Weights of a small encoder-decoder audio transcriber: decoder layers 6, normuon at rate 0.003.
Rows from block 3 of the audio encoder, named by matrix and row number. Rows with one number belong to one neuron. Each number is 128 + 32 x the weight over its row's rms, rounded and kept within 0 to 255. All counts start at 0. Numbers have three digits each. After the name is the row's rms in percent of the matrix's.
# fc1: MLP up (encoder.blocks.3.mlp.fc1.weight, 256x128), inputs 0-127
# fc2: MLP down (encoder.blocks.3.mlp.fc2.weight, 128x256, transposed), outputs 0-127
fc1.81 088:100111134139119096130091106170111082127095123110051127147079131124172105109160063112097062145118120187086143148101104139105098156160137191066105108181106136123078131081123149057103120179156133138102086151156101083118138168139147178088093152127130091121096086105158132111141193146090163132138100104099121203153151177135110093096155112185116118103162123063120102136188125105162176137135
fc1.82 101:100143173166153148155093107121129083155163140148145101117130165095154160174173128160163090124162074165100139129157122115130150138118160166098167072082110107150108116097117183130111091238107063139102123170136129132098134111108069202145092101100099092138137114137122122147174121127150151129130059067145140117220098094125128140133155162151100122162183126140138151099166094092093125086197
fc1.83 104:148118145104122115126114069114156091124117138126146101105144125139102168191133190124178150137166086105104071143113104141127166172103112112115122098075149156079133124149153155156117127175045057101120138113234153175120136087142104187128142147136107108077155097161144157127123109065120132147092108121099144148152146151123132154185111140095038122135142122148089090139127055082153091139196
fc1.84 102:128080148076048079118101146116145103124164145081096102109141180112179202125107131173117141122107113130083167121152146155138162078170173125136161156102091059152127137134153098116141097134102134159165129133116096160101162139148069128125118114119085089075202147078180085118127095087128164075180114169146134096154093127128163096139112103130155178197090089151114098119134175106097150134186
fc1.85 100:131113157170128126102163096165186082147129147118110117165135152095159099095160174113118144166130124059105121165098125082185146147154155115144151131102142141131175150181146104098174110075166090099130180179130134135129133080104118138151170134139099150087088151037118138145133118118053087120085130095142148199186102149127047169089158088162091115139177127092122161141140164118182145117178
fc1.86 107:090089052109149111139166125097124081137129137128137147123149104147139186096098110100132149099182148101087136136121179073168186148171187171117144136092112124188144069129126094209128170075075118139144149157137141127128095148147119056144129069118130177091099131087115137164106099143139133114099149105115199148119113153100147150116090146183146146103138170143083180080140187164095145103179
fc1.87 099:140147170109079105125141098122118109163167124157102110115142139135135129082094142177111184074101103141138135124165070116162120124154227139123114127115135166185120151170088128122082175113104082137102207081100082099127108205147137083094098058128126150100101075108135180128164115143170074185155142100097115086139172061144126115090126126137123155142064107141134097168131115128110121130188
fc1.88 105:155160061127157106120150120096174127150134068096078109077161220127064122062133150124058100145130151130153133139085123108145104092093114132097138130101168155111073136129103155071109110107177146137098165172135140148086147104117073145059130083165142133111160146080125143186124117140108124090159173120138127146148157156100114186102150122107157172123121059157159157162092190163134115075108
fc1.89 105:120122126125146076148111164084094159186037130145114094167144081127172132091142167127149074155154149126146122148156138117144125101155100075124122178136137139122171157116133132132127147071109208158090118134089095134184127146098168137125174144139099171100138174193115141121121168070120126174147144074163175183150145115124095099099092127111101077118170116180069127159129166095171041130112
fc1.90 098:099128065188148065096124105080125114133174117125140101119187127125208099115096149127095099158118149145088151134111152136072165187176138153184123100131120095080128091095165104094113103133122106120123135141155141101125136099018139111078074198116120080153117158082142134119126161087097146174063104098129158200161103112114134112113128096138117082135132150156087095184111101135110158154130
fc1.91 116:172144173086151103186161104162117155121079158140112128112135138155169101162132163101109154172175097173111147109143098129148145100104141095124054113135101135095144118071159181134113089102092110139108154104166124082136110110077151111098120171096056131125150134160112114108162109120137129073133168203116132148123156134103148020167151170128112118105181091148136102140160120215115062075159
fc1.92 104:129131137100133146141102117132105140126120166126089100122101136149122111127110102085129108119167091124067079182109137178120102169069125140080092100178138127141129105148128123180099115163126127170182071142131162144147151049140148101108139136115211161141138147078160112157166147110073087085169195110162137141121082121082171116109144181108071147089197156146075113163098175110171129149052
fc1.94 108:170116151121124101107162110123148138123161181078105099147089146130146129174109085201140127131137127157172118119121118088107174181097112034078118128126175102139115163154111144169119217132052101082085107114106074173109147070103140164119129185108098083143159106150154114096120177158123060161121119129097098108130166152139088118157134142112182163158091165087129125112172148093173148131091
fc1.95 098:096118120119088178177128138103137186135146089067176128149089122126065066153162157130126122135138171119084181126125089123123156142129070132099141143067106135174120156135142083160116119111159130110183126148114096131147129123108091143148159165114089129131090178125080104179120123171114114123108139065111131086204099086099090151161085076116132120251122139125093139078140081107147102125179
fc1.96 104:138118134124114092138174122076112158097097192115179119087112097110191122178108181107122184139187138127130159066185124115087117174131115134123152133130128095144131133137120143149097100099102157114101150134098124122112114125077062130160034133078148100116106155078112153117114073090105080139104064092147140133197184086131112110051099118151086085123077099137161115106161150177140157135157
fc1.97 097:146154109184162076157131109127117109157188134121090108132172145108135124079175110136060071117131126101141159196134163121115132145128169082130115092158099141114090129145175139110157067081090124121116175080192136091100144143118133142083073127114133121162107160142123094170151115135065175103135096117207121117190086129107041099134124092134155089113148110090129162147140189110198114108160
fc1.98 105:100128129098133092126078097107121143103145163142127167085127119121254163120116105073121132106128203168163092157146134135072154115166118113074139124081222161141133177132145095146138121101117116074126109164117168113148094185141147127134136089094111095080140136076155102136102162154046090139131110118128113086113066103115043098109134124110124121110134123150097122133130137139072120086079
fc1.99 098:146068098130139105158158129087172137113140098127090116117121126052154189133116137094141108133093141125142128125151167119141104141112086124118167145127130107159176109127112143150095087144116123162176104130139150109090145215120182102125155119123156093102199162139000127116202100100155089097141127119091103153146119161200091174165139134107125094185104117132138103156141205108072139165102
fc1.100 104:087092139114130164161141072111100092087164143103128165135161155118092069155130156135067212140196144144110144116135124086083149134078087120104113129121147133095137136136145132100101172154100113094095114159097108136136114110093143189144135156152136093126128107185114147154209094107128166189145104129191102172136096140148069095144115094034163093096146161149130149208152115148115071144132
fc1.101 102:210127168117136104135108138114077136116113119086089152122141122119075208175104099151117123153134088170114162154134116170162126133103156095093128132132092093109135154049119147149170191109098164153122076170106143162159121105175122173140116171165075129094132116124181102168075165151112150144132105106128153169168143099127154124123136100066205167152020165145146098149158133142109127112091
fc1.102 094:095110036110114106145152115096139130105096113125163133133101099162163104104158109138094172154102152103106124136124054138131151116107123083150128115156069114119055085125147135164116116161161087137121127126097155099155188103141133109154142082164092139088121112136141136148165108152106149143114000101135167129142118141124069107128148206097116117129099130113117089129040140092104149130137
fc1.103 102:128118176108147100157097117099165154106098121097137138149166092158090151117116133099139188107122109160096118148092184184166131086066157117138113116180127154122139143190076167130114175099140102115154152155146098215095126128187058132121039107150108122149142147170095192130143104124114150151130169113148150162136176115152151098138178163149147124159129131183066135169095142148104174143048
fc1.104 105:128116192138080152100164130125108140124143144158113160138153126130087149138186181108174141097130099124089177106093058084141133063059103133135157093124076038114106141139062154181122153147149088099159135091146131110134107067067130125105174120080184120147126209124134135118139109128123123147142116111143155141129133156175075131134135083182072084049107149173121121121118154103152139107114
fc1.106 101:160127128148155115118073139151165144121161140133080097093090137115144181139135117160137187156139115168185189151153086148150088146131082121146141129098115099142186116139109139087082157142074140127135173211121026136110165099147157084220108154140133150104162128107200136126127117056133112101142144122112159151142206104126146070158112114093121127108114132096176074172116119123141126172131
fc1.107 092:121080084104130080126148129076182148117097125142135106128091131154142117102123156152103165183106165114094111148125077130153150127132127068102104062143078148132077113150125138168122101187133102102100111167097152056136125086147138095153158105135099151090137109124166114167147119161133162187143000133120142122142134131136088085089161195113170124116104148094113139127011100128111157134128
fc1.108 094:110140077104178074140085121090119098131089102070114148161068122154172181106097167143132112136145164165120113103111126102154147082115130140080108119123188099089147113081136116143120110028116151144095168118201132148147157112156129097109129119113088170127161098081140160089118139126132175107133153082143062118104117065169088146123123178187130126121128129118144156159124169140164035198134
fc1.110 102:173139086134132107150185038150128154135161142112097111127064126154170141114106139113111130080109176101120167119170162137084134146098132132136109116100092127164172104075150103092122137125230093123089079133250122138128121125118102159102085135088121082065147124097113145141151106173140089168106087082105130093147114166139160113112077141184108107130167113164141178128125178131128096142115
fc1.111 098:143067110148127102103194149161100132120090116075126158150072065119103156175159113112091104137171124164146121142106118097114136151131139113135135129131145173095079133110103193199116080075119186111111060133110105136078084056175086123146158124068135101115145133080153101053128128132147110122113123079167143118153062101148108151156122103127182118108141145166137112100128151129116045080084
fc1.112 098:144216121113228081118071129128132144057162132113098123064086111125131182062116156100120113111148178149210137121155113140163108119128106136091190120138131122128167130093104125125141131114149167139169143154106129097131134138158111063128140098162109162084167145156106183131133073169109095133159130119106133091156138119118140141177096097142083183109183162129126223106094144127117119149090
fc1.113 100:118084117097095142148139148171071116146152071184085112181085145132126070085163149139143121130129103116089165127147187072138141140151157109104143121112113086117113142135147145175086131108194129174151159103139158121124110106069145098106208142181105047140141099126148139073149170046165114142147194148120139117163124148138143115183131164147156148089052121119144142123151128042105122113130
fc1.114 107:133082168078150119157122168107103083128106122172182141137161100057130124064112125093139125186136128107067136095165116133178078153082079181116155135113153152118169140122067087148137127134095103179088102126146111150139187128140117166116172122109131046100117156165092172127112132111094104138088060062134167139151136119075149078103109135129109081140143150126113137108145163195081110077096
fc1.115 088:141144063159106120108135113185086164075177156085098148154139155107128180069168112097153144083161115075106173056105119101116144196093105128112102110119109135073133105149168127143143091146165072163091059150105154197118092106138142173113087142163161189137102147124095104119067130139170178144149066141113189071130129142109179129115116137126114158136095106096115131157144145176110149120113
fc1.116 104:161120144093074109144133226104124165141111136084121105096139124102129122117222154102126099124135108148110141097156122184181153137106151134151062120187167109098137087140087131097116121076161132152153172143169110138071095144125084111140179146146123127113119105156099080127092147149139130174146144133070145090183154124155180134098103147147149132088140173107069070055086196071121139131115
fc1.117 099:125087138145157124127118078137123091097167104207145155158095111244133118115106062156126113087121148156137143218085155153122097156181132120109137129114091128118142145088150138128130101179082169097083115072101132127124116139100120110080208117161132096126105127125160095120093104071088138079111146100122130135168064137182112116173189174146134106099121192147129115129079126118125166151124
fc1.119 107:080115109090059090069038133122130145070156099181131125123125137123130100152145147113126143073123131110054168121098083135183142080105077163151102176145111068135119204114130112115138119142125115124160153089129133142084125073147112068096128128140114161121151101099184176094075124121127168133085176126134100073142082170157113063127134068076107134111146138109128170098129153101104155108097
fc1.120 098:183077115130128085143117166173149142136114142200139032163108073147143127144140109077117117096083114116107151091087128121107107121083072122103107121136149136080125122103147130164122138177137105189148127110101139173090130090130143146076100142140087102182096154123192125134166153113085126146154151088072157154119070139154106103160131095192087185099142163123128127187160054125163070094117
fc1.121 106:139096090107129113128165161178153112181152136168219160031175112168127150093105169152127130129112138094080173093154090069112122133104106092091135125156075099085162089116092125152137107155165142139116098151078136119081094114136125108097152160097137146118179135130148111119051153121109164056135162099113157135125117107096162176113112097146114145160087133067197124134089103101127126057125
fc1.122 105:152121103066165149105150126160148111125087138123143103146098175133104156101121067114202126095096175097150134075069147168150079176112097174157052141119100166081127139111111131160064092105153111162099148157075160160119169104089051110127104174143124096081124124160170178091123137092118115149163132134126096158147207083175115163141166131125116140135167124162169117159082112164127087119130
fc1.123 101:164119108128099153106067127078135137142172158099087050145140193108115190169112136141175137102141117176090156203207152156113150121150129039149160143158133154117160081122102128136125124149134127131109143097111106084135126115199120127113109105139168124113154160120135136127132144165136112106133103137055075119148148087115157162122104082084147119131126169161088095147134025049165131119116
fc1.124 094:087179109101188096103142151151095092074085120134157175089159157148138186088072130155106098102162137197117172115098160127113091068120166091130098144136108140096201073207143096170145095191081138168147140126109113134114137128097149094114127058113080091082153098109072155112191126088132110143151147131124151158093123142153108131144152103127130136119083130168100128116113077107189141116150
fc1.125 096:121143128152155114129134128116151136144083140174066154114108152147126119077099116112117138147118098203176126125101061150081116143165087104157167070145116078120112124140189067168170155083129110058111120160111086157110085136112127088136178165123080141149120113167119085143154145076148088155079120180085134128138188096137136148194155119127108058125144145161099062137166138114061096100095
fc1.126 104:087126136148122135143111086160102165112101115130103105171102083183141143150145143126122168113131154148160144145091092155108114150166101090124087094109127125072124078156136138145080082141139132165054152065084087118137170046134136118141130147105105135154132149091128092088237117107117157156114195085206120098112084166040139125165117128110137108116098158127181153172128131128149079156090
fc1.127 095:093125144127130111082119093132138123183123113183127128150138108135103104163128149175118108113154148127120153120108166179152115083119135119109116158104100073180152117155059147191106135162119083111101117106174073111140089127100102099125224059143116177149140135065154088132090117121092094130122163145157110127149200133133126124143178188130110201131159170147223146158120162112092107061102
fc1.128 096:167114157104171112132117142150128109139084175120133166086107156151152082028127135113128128126108116133153161128087174111138118164075108123012105104160178128077154080143159116188145120066134164124129128155057143116130081116065123106101125135126113149130114159137090105117190136183111073165190145143131177157095113081103150113174188097145145099145151089125133142118111120165145129170102
fc1.129 091:150131155098128120194167165137130057089178160155166159142120103067192105094128107086148118155121079127156115167122096133154087181113168158127134091119134155111089051135145110148100114201102142118139090125178138111146143135112174134145130119128122160119150103147158161092115118146147104141129085144124071113130127064102074132135132095162088145071159117078085181180158171146193121204083
fc1.130 106:187125069120098048145154123085095156137071128185115126156142167132102115147127167146150139115137140223121175116122133067113096083148113066123122155079099124138152156151143156109107140150092174136161120121125135073152142119121068144055133117101105140090061102179103108128095133131152134102117110108119136090105112112101101152112130149092117130099080149129103136088093063151134155056030
fc1.131 105:132162142166121092133144114140088138129142135139165118053165144110147145154144141110116158128144148082168145148189099130153139112073121156176098120173144196064123142122098126160179123161106075076165145099180104104194054115092154077095164119152085164145098140051139128163072117092138100083115130121127152124153136137103155087184080210090152135113143158167120091113160122174127135090108
fc1.132 101:156056143092046136176097129143091121100145153055096115166159146134124176042171094085133155152103110123139130171088153173165199094096098179102116162158100138130154078104183099110078078138129167100122158109075099144155157173166148179145143123131124166138172083125135078097108136113153118131144128093122117168119112070128172095121117162131168143122171165148110123110103088109106106111165
fc1.133 097:143142095140156189113103102117131163114136149089128205112141182082162141067121107156118161166105111145122173090148137143132087101130145065128125086158112140095129116099140131113118197088150082107124145107103138118119057117110089077093092137162139157174100127164161144114102111159115106143120124069075084175124156061139117153170139171130131191056152085110126164114125104219123092101186
fc1.134 105:157099095139132074118134175150164120124127136168128138088070103156232085200044119110097158105152113161140104130128138099137090064164125151181072080107097120122123111116144127164102159108166087133110141146128092118119103125129140120121175065104117152111163071137145173159096143148165095201169150059090105123151199120127119129155103130165085119157126159136109154108134109172111165125078
fc1.135 114:183175111126157135085166127163092105146146154122157159100136154122082170110143191151090187128142130138181131122128160093144113081076172100133126121131095101131163113113141131170103141128127096090135028158100117145158057065072117107139128153117129129124081116092154153184096094172104082181137139154101119153131112143107102075111155158083131145117221131113162159098125153053141139127066
fc1.136 104:152130116179068078112067147205122087117140145158122078104078137114118091110123108072105085093066135103129159130148105133165052149134165155040092159103116101122197103142173092149103073122163085155146182084101152095138127174146109147138119138140130151136082161079141103128107119134154150084109126153142104105134194114143169103145172149092105097151154133083158144096090186125095103110125
fc2.81 106:176156060162127098103155133125111142123147136102159142143078139150133130085104134098131127087150154136115097092147127132103167083154096114145191111147140149158096190140135068143136177113222129146109108186132114113106063076167121126100131176063071179182099167068153115141121059127106089138128088096109150145186101115047145209127091164113129117141114144107119148135145121142161134150127
fc2.82 122:165203101147156164149074177092105124130087091068062175105108134121192101138118120122109149095135121164122160135111143083156128133091083132136206164161082127137162122142142086098131086108215189093098131103106113103099060147125127098159131153125189123103163124101122101091143129107126144152158138137203114106146126169074195109091161182099119171125095131084112140117126181126144142132118
fc2.83 114:121132096122126120084098129127130200095118128096128093083146143107150142134127154161156149107141082123101104086082191157121120171149149123155122169133096116166163191102184172142052112165105139137086097157144126122128137143120083157160106087090119138095118158136144104115134060077111135163145107119134255105184068111101122101173089153070151144137112129162103097110181139125193137089134
fc2.84 090:179151112106141137095123121105112194169084114125126098155158149096140119074116131173129137143197163139118124075157104176117100127164172165177120086137100137114158108030126117133186119146086150166104155094164112114086183091137113085120171049132135116088088148127127065145137146157088141147168161135108116127120157129171110154162108134165141175136112087140098100179050112101054138097152
fc2.85 087:089145198064118142134125125135121138131080095065121132100161108161146198118173112085120178155120125133057164168135137107110118164148125088066124202178118145155130117149145126126110093107125165130189116122156110158145140087135074059118085095191161103105134188159145129168097102168097065174138121083158093125054123074122108155154126112119149121146164126115118123194134182121118122116137
fc2.86 104:121180146136098187065093149105106095158148185109082175162137127097120126126090098116156152125170081102126125135144132134139148146161124137115128075102114134113144090104145061164178150079098136104112168137143143115113199164170102065143080113179163145142069148116135103102126120178180092178117140159140151148169059089170092131170130137110141106058155180083104174056118138093149126101120
fc2.87 092:084111138122133205125152118132118152089172121104152120148159177096142086149130159099120093145102113087075099137102111116118130129046132136145150119125123074092150079087123166069156096144088173107116116148073151185112131168107163115135108175165105173113185105160134102132054163057086139105157150124154125116139136156114122190211122138148146125145127110121188174095064125149204142114120
fc2.88 102:170165183157108118104155098092184092108085135125121077147105128137074202102071202152137140107079125159142127141189168133122118144148152158110159093127143159126088100100040100062156116137158142123115089190138101189121177115095155130132117087164082120167129122136102179181091105162143108183163120102140132113110113146108153075160126163103114135059143145123130133168114066095118134110100
fc2.89 109:075168141149077119154067126123107118117135135096084138134124137134169094149132141119183120158072160092112138102142179135137126095173147061102111122146086146144114161117054169075107094080105169168137165157109105118193132157157142080080074118177180114148086143185105102128090161133147142133166130116114162166111162210124167153143098149112129152141137134141064090147121193083147140100064
fc2.90 094:079069144116099096151173180121137169106083138088140140170115115149055085081192177115138103181185091114138101110156099138142125075178129114115145154152147185130088146121092163168069137181131090101113086161113149143111118190191112135121201078129136148128114134190127187081131124126132135121151123142130130141082131121101087130166118076113142132121147048057129140155137131098152133102131
fc2.91 091:115131164135126128155148170108156150129127129161111153153123154182075139089089107159126095094138135149100038141132125111159118151148078045153120138084081166055118123107184105157139123136055095142127132191095074115141129157150172106135168130139116103139120181142149138067104119128115176081143146138090127110105094094124143106182104123136152089111170104189100173152173204068182132149096
fc2.92 102:114133123148109135189148160136105090150092163165148157160144163048125093118108091128123135098164152155137103097155087155124110134151115096106132134175164191177101128098151123138098166114141169060101126115135144126164157184113127043145071140141180106095135155180095082058147126181076123176138167133128144145096121145115087171130117144139063111143102104172073103132083089190137069096135
fc2.94 098:175212117111150156087131149131126059114144154114160084148080135120128144114121059129173132161119096110158118134078164159135109168097124129157119154125095122165126160097085178153107136110098149188177045183152113159121094172144100124116131154147090155101126106150153116168087112141148177130108144155085181120080164099148111130178097186078203120130085118122134058084089102107102137107097
fc2.95 112:177153148087127118146072068144130184092125119144156127122114169100157024106112109101147136109140193154136117115139139133101048138095124150131145148154164176136107136058105093074110168115117102137119144121105142145170120129189078059176114114106152181114113180093139122073116134151132109116104123159161139167151116151125224145048101162108114120143137094192137105126104112166138108148154
fc2.96 096:167166077079111149118137097110149100102163142155173118143142181067129115184112151143153184139086111147189107123151169106088158089113125146080163107106167072143102195145164097162095135150163107077102112142174135067118124118109089120099072137172141085139163091068135135169145161150115160061128116186173143086115131162107118114142124160141063107122160104153164131129065122156159087123083
fc2.97 098:094134065108071170167115098100146162100115136126092081153113085118049108104133132130182108131094157112146116073103129126096158179158124161083139148082085162105112155060117134064127103158173127141127118127160196168143119132171176182168102162175132146150123156175102135165125035185127152167158124120091144135099133170128179125114127085189103134084094150109106144120116129119139167093127
fc2.98 112:103108072191112079092168139163084127143060169114127135148093101160123170185101120136121107173090153108091131144167099173091067133165129186124136157080143169142173145066130098108131146163117094150161174146099173082123158065143158098195117148093098099112152142146137069140117128119122157170125109102136146091163132148122043150118097139116116125071159122142141123164176122142173148068087
fc2.99 100:049099107150130136114131065176147144117170110073152208087155145120087148112165143093147114146119149172128154124127171121123137138128090161160136104181121144078133073140118118163144164129055120146155090145095084149073109118080122156123117126152120120180061116098166111151078111122151196124166121137178117061181151152116101084129125092194145111145104148165117151110137082086127092201141
fc2.100 119:118101118107127098107136124162125195161118080157094173082101119154121152089120146112135217117130060133074173131192136156110081159097116144129114127166094177122118116129123172105173148095089145087106143156109151119107186140123122117128083131164085094181151153149145128129155165122136179175134099145134119098207130093137074127152154099204152130050144118099099151130041123073098121118116
fc2.101 098:151117156113160149121119115111187119085067130063114127080088145075133132151146152088147098174186128145136121124102121129083080102134155125142089184151095103129178122083132169093145101148124113089187125146147097166077119148195112116185101122158174152095134129111130142146143112115102141088213195158090202131118153133168100176108118111092153114160154126115106100120120089139042080127176
fc2.102 131:085087118105157142111105088085148137126171136146186097125082131141201141088146149183116139137144158096128105146136064173140133123102139083098118140136100122162094062122137080164142177138146074181133076116055105158150143095147160140179126107209167176139117108154113152134172106069119082098103144150143157063160171163119095107097157154096135170133098167116084101152141115087163082111156
fc2.103 095:179139064180178148130167138148137128134083165125089173095106165165164135172076126126135090079164111106110171137154133144123134133159101124120146178023155057178081071149110102176160134135126106131103121166118131141174158108116132141144131174091136174113166201135094115106105120156113116133063108111154099134154144103096147117069132090151135122142126094196088132071125057120148130095123
fc2.104 101:183146144142104153130136080128198142066148148069144080144165078102126140102123184147118077138121126116097150132116167168145105130109075139204089162139078140152142131081110144139100146091201074131105145069117120100106112109154118180076181154104182115125086160118195127151168181120104117130137057152125163161112129138128099120124169123098132165085056099137133116153131099180130152088112
fc2.106 094:127123182167061131103091110135113164159091165198116119159151143095165133146089120169124107118148143131107100081140051114135113136142122105116102087073131188066146160105097123115162124085159160183104146159169174114134068117105131121122102142120146127143151128077119156120104111144089195135104082205187180113135074124110126135044169102116082102125142143169125120140185100107184171146126
fc2.107 128:103118060109133139131124059085142091101198109126187161136132122154181127093167146127052108119159127099121132134154091184123113120102112056135128174091106139182102095133165111142155142148121104154143084158099169148136152111160139085202135106184152168117112141155136182110174132069109118131113115097144115094167159159130109084117121193082116130160071199123096103120124119055147092137168
fc2.108 102:071087142119200108198174094145157141109144094137117165088127114133127114074157080129120149129113138113173134146130155095144157125084164136183093172108174177153126120189119102108158127126129179109185103133134070121108088134169056075152122074118109105120154067075124131149117150112122137128067157141159111102123110107147068145144208209109143153179111092169152157140090125104107128117093
fc2.110 098:176119194134120121120133159106128076092106139108162094091143177167089144147102168214115089140116086148166144109098127065154129138182125092146120130160158046100046128170101123122162092155123078120101211129095115151134116137138131153137137128161093056140102097144074158114095126155146113119177072156109172144156128135108125062107127145139147155145090119154203144145129119144161145124069
fc2.111 107:164136111098108110114144128136123137173121110143093164132116150135109115105112144069091151102108176128091107151129100145114145114209149142078160127139124113129084135137111199153095098119098155133168080118137087189128098098147195117096103101119108135153171152081104104123112137138122147168182176097161161126074157189185140091203134095038090096133065169086183155181150080104136136111128
fc2.112 103:116122114097109143087133154130115144112062195143115087114143112110171106100144060098121160165173123149145133069074075164174115111182080171160124141103085083119151109126163172143151097168106120131135112098141139111189164199149137137097127169147129144094119082192167121100150158121168150078159121123099164102099123091138100144150048170151140087099083122076183143135186148124094099124172
fc2.113 079:174168164160124110166167110133130135121159108122090141113113119103152187194084107119116130119113130163120142108100180147046087161097123137074107164109102122076132148070152134199101097195122087097107155148077173086165195123101098136139186095144070160141130098138123173137181093117151128115118173112056110133162129159137119132134085175150081151068119109094121135178117112133114096124180
fc2.114 104:094152068116153083148141126106133114190123132125105151120142133040076116133181128102136180068117139145145133113114100161186127128137126125088122086071117121185148122144072133127118133086108095170147060100161123176142121164134142114160140156142090115210088118076164120096153120196122116103178125134134171095142170130109118141140089107129110111145119097219161083112098190173188118091118
fc2.115 103:142114173136139107122097157121098101111102120162126185126165145098108068164139159121130175134076140134149140140160052150112151081148152124123185142157091106113135094111145092113153147128060144098119149139133200088142183146140159077061192087075139145114178152095181152169106132090094159060046118098124118133139145083158124181105144155091167097152149144096122104138151144184104079104121
fc2.116 101:112132160129117132163116124145101109160135137103172190126161181128120157144141071108110120180134061068110137161152147051121126139113108102122101032140142120118151094149157078139094116084115143121173166127190181089149149134125123141129132133142121099158116131169161142144214100164172112171130086137140124090167102122224138090084129099155123084111135114146094121117062156043124146096110
fc2.117 106:105160113077185118101096064118078081166122117151099200132105176172109197103100143148130133110114120156144117098127169100083119097105121170146148124121114146116173124142183098145091132136186125116177126175177178109095138100151096140162163126133125149131104136179123152127115106066100146119091148136160119151095111126176100109188116078167139186110085119111155032088104184096124091179101
fc2.119 094:138093134147066171107148051131078169154147170165089122100129140176108141098129050139142139122134134145144126084173090214116113113101092199173132128157102160107077101130086140153166142137106144158115149078110146045148131163137147124065133115092155156104029105113110197132138109157148160108153159125102130146152115121118138118175128158117113074121174172105155167153141084128129124089113
fc2.120 100:117068158139120120161107083132146087128158058153116143106110126136154131086181160090093120115175143167093116145161160110125123137140213164134092099109153096176171149137110130145105118143093144052196141112165144088157112122171205094135157117166138112025132145083102140092158093165135108101110150146142057134093092118151099134112101108177178136147107104143127074170133184113122119130086
fc2.121 090:159167103146106145170147188131150135101158161184083126115154063117117138164088151098127118174118134121153128062158101144146110116157122098159068222102142079162154112114110124147179118203126142116098097176068086144146135143148198117143075154102173115107138159060116157111065086119132116039099143175170146143103139144086151096156091126141098114108109108151149140130116124120147104087148
fc2.122 084:099163138146090143141139135140073165170158072160128122161146057084172079127099137155096127153127130108102172122193141122174191103144154102088147107125115106164094173127170145150113146120137113124133091069192160144105171121100110094133143153134126151176186104120089099164135140193119112057091087168119099137071098098105124038158133154148117153134113147065099175144147141069141107159114
fc2.123 088:150089166162136090118121154106089161077173074116125101123166095157158112184136123139108069107076156128121082128190183130144104162111164061159087093102185185163149090127151161078180118094106154144118071109094060126083118151131135140073116154109163103078137156129154125126103125193132143103113127151177135178171155153139128173096066149138154116147154151083126092151101172094129092132128
fc2.124 105:098160214166116086131131158065135106124160148151150197105188186107166128116181040096126123150127121171110093136182107117142109133103079139095118167102137166160075073108142132100122120157151171117109114084135172110100134063031137157139117193082105131086107115154095155099100149124121124180107085124119116104154150111086111181147154125101123157175164143151112125136111144101117140146161
fc2.125 085:145132168091092155101167202125108157115125142105157096164157093102061130137142105160110146188145127051145125116127137186133151098063102109202140138137111076152073127168115141185116171126100129151107139115100144132107075130148118137081151091066128070128131107105150148070138176141153117100121135127178127157157144173064038105155179161128111161108105142081147181131098138138163153105115
fc2.126 109:137090135120162145105115156133109105130128181149165145119154127096077099129114082165129152131109119076065073082152156093095138148118152162187143092135103092087139146120197083165121135137140199109196108155160164126151165093097059129112108101136136176135100107176092101121187145146197064138156146062142114143128094195149140171107166140094133073143150075079094112098145139147109127110154
fc2.127 102:096088161170124107132109071149071131114131140175100135105140065183124139155134111187158111142123125084191158194111146109149098131140096135134142119150090122145158101087129171180097149118100164116109136116103146110141136161123124113126161123058111116131103172191154133115087088008066100130089136102157095137095167176128109137163138092107154125100166128138169115160099144102133143229164
fc2.128 095:139127121116160144170118213128093169059124087104136125154195172172133146106114066097113137077094145146091079067159093177103167121106124148108179083130175081100121142070118146129162126123083179105158158094156115115191167159152126075163138099139060115124131130130134166128151140166139132124129127153092133161165071173118085177126105136094144127119120133075058151143171111115103173147109
fc2.129 108:185152140123090127128133060163121165125085120104119121132137100132095111081125117158120085119106195157112127175109100099079136127101101142098048136170106093187131174117107136112114109103180137145128129051154153143140159120153135142116024104105106113105129126111121107087129147131098104170142173069110102170151164172187159164154112182137166096129165181103156153193109176146113072116169
fc2.130 081:048174127179131168134081128127143059124156110118182096148103082126150163163109102054112092096099167155149102145129124118190144113133142096137110073150173205117120089140091125186128129104134104123139148146129156136113166163043098101118127143182116101152148153073133121142119118160137165125124120159097187175181156183100120089117123108139129142123133143133136074137105181094093074067174
fc2.131 086:100139091102106103087165107114185082152102131186108109169115149177106078126161091113124118107120167164095129161122129117176118133144169124127120174135121072111106149086106108207175123101179160172145091123050103167161128139145154172084126168079181150108146133077097070097098098115143111138100123133121127130088127108098137076136127083123179129183137174159164151141174150054100198132118
fc2.132 092:106109077109077128096080108153157148145128078103119118188125153103132166101105143122116149182118100106161106173135168147149144128130115087104220161104112115145144164176167082137106205035145166141073190152127064163122125150143129099089091090143204137149151115119122138151130099114177131118111115139150149122109103143093133153134088128146068130188133142147168124096052104115155132125065
fc2.133 092:093126124145124070136107142118150100134150083147114073170171084176055127123168113157122061131118134086080142167151114123112139149101095164124193187124155103072094139140158108095069090170122136172098132082118125186124151135140093123094170132102138125152152180100057110129131163065104196184134109145176146160126139099115138112151136101158126159182087132110102161162174121081162121186104
fc2.134 102:127185150132126136161133197134137057082105109139121177142060088125102102101119183107138144084094132161107113098141155195112094096144143183111123120102111086167179143139083126080160133173109140144086156162150145132156164129177105111153104078178121164111151149162070131175157094136121124108136081124102092098113136134140137127092116159171074141071149199182095128142192125129115065108072
fc2.135 112:180102122129139155102174111128124124104113074097140105135135145200115160117141109144148129148126101148097121087127137178093129095159079091137109139169128045096153151089134089147143104069089158143104127094062158153090118150106129199127128130122166097193173147100175122078137060188180086085166097170097143149098061137120136087156148140148151136195097118143097169116156122119179153101165
fc2.136 093:165111138116140166097126146169103095112092086144111187065092116159152107101118121137125153155110141107093084085128188113141145197128104137054090158072090184109080115084122136129173136086115124143081142168155114140129193146111114156195079079143161111158102140146150119087171145162134114177123163164104096090117175118123140090201121109140187135096170088092189147116127138097097094106156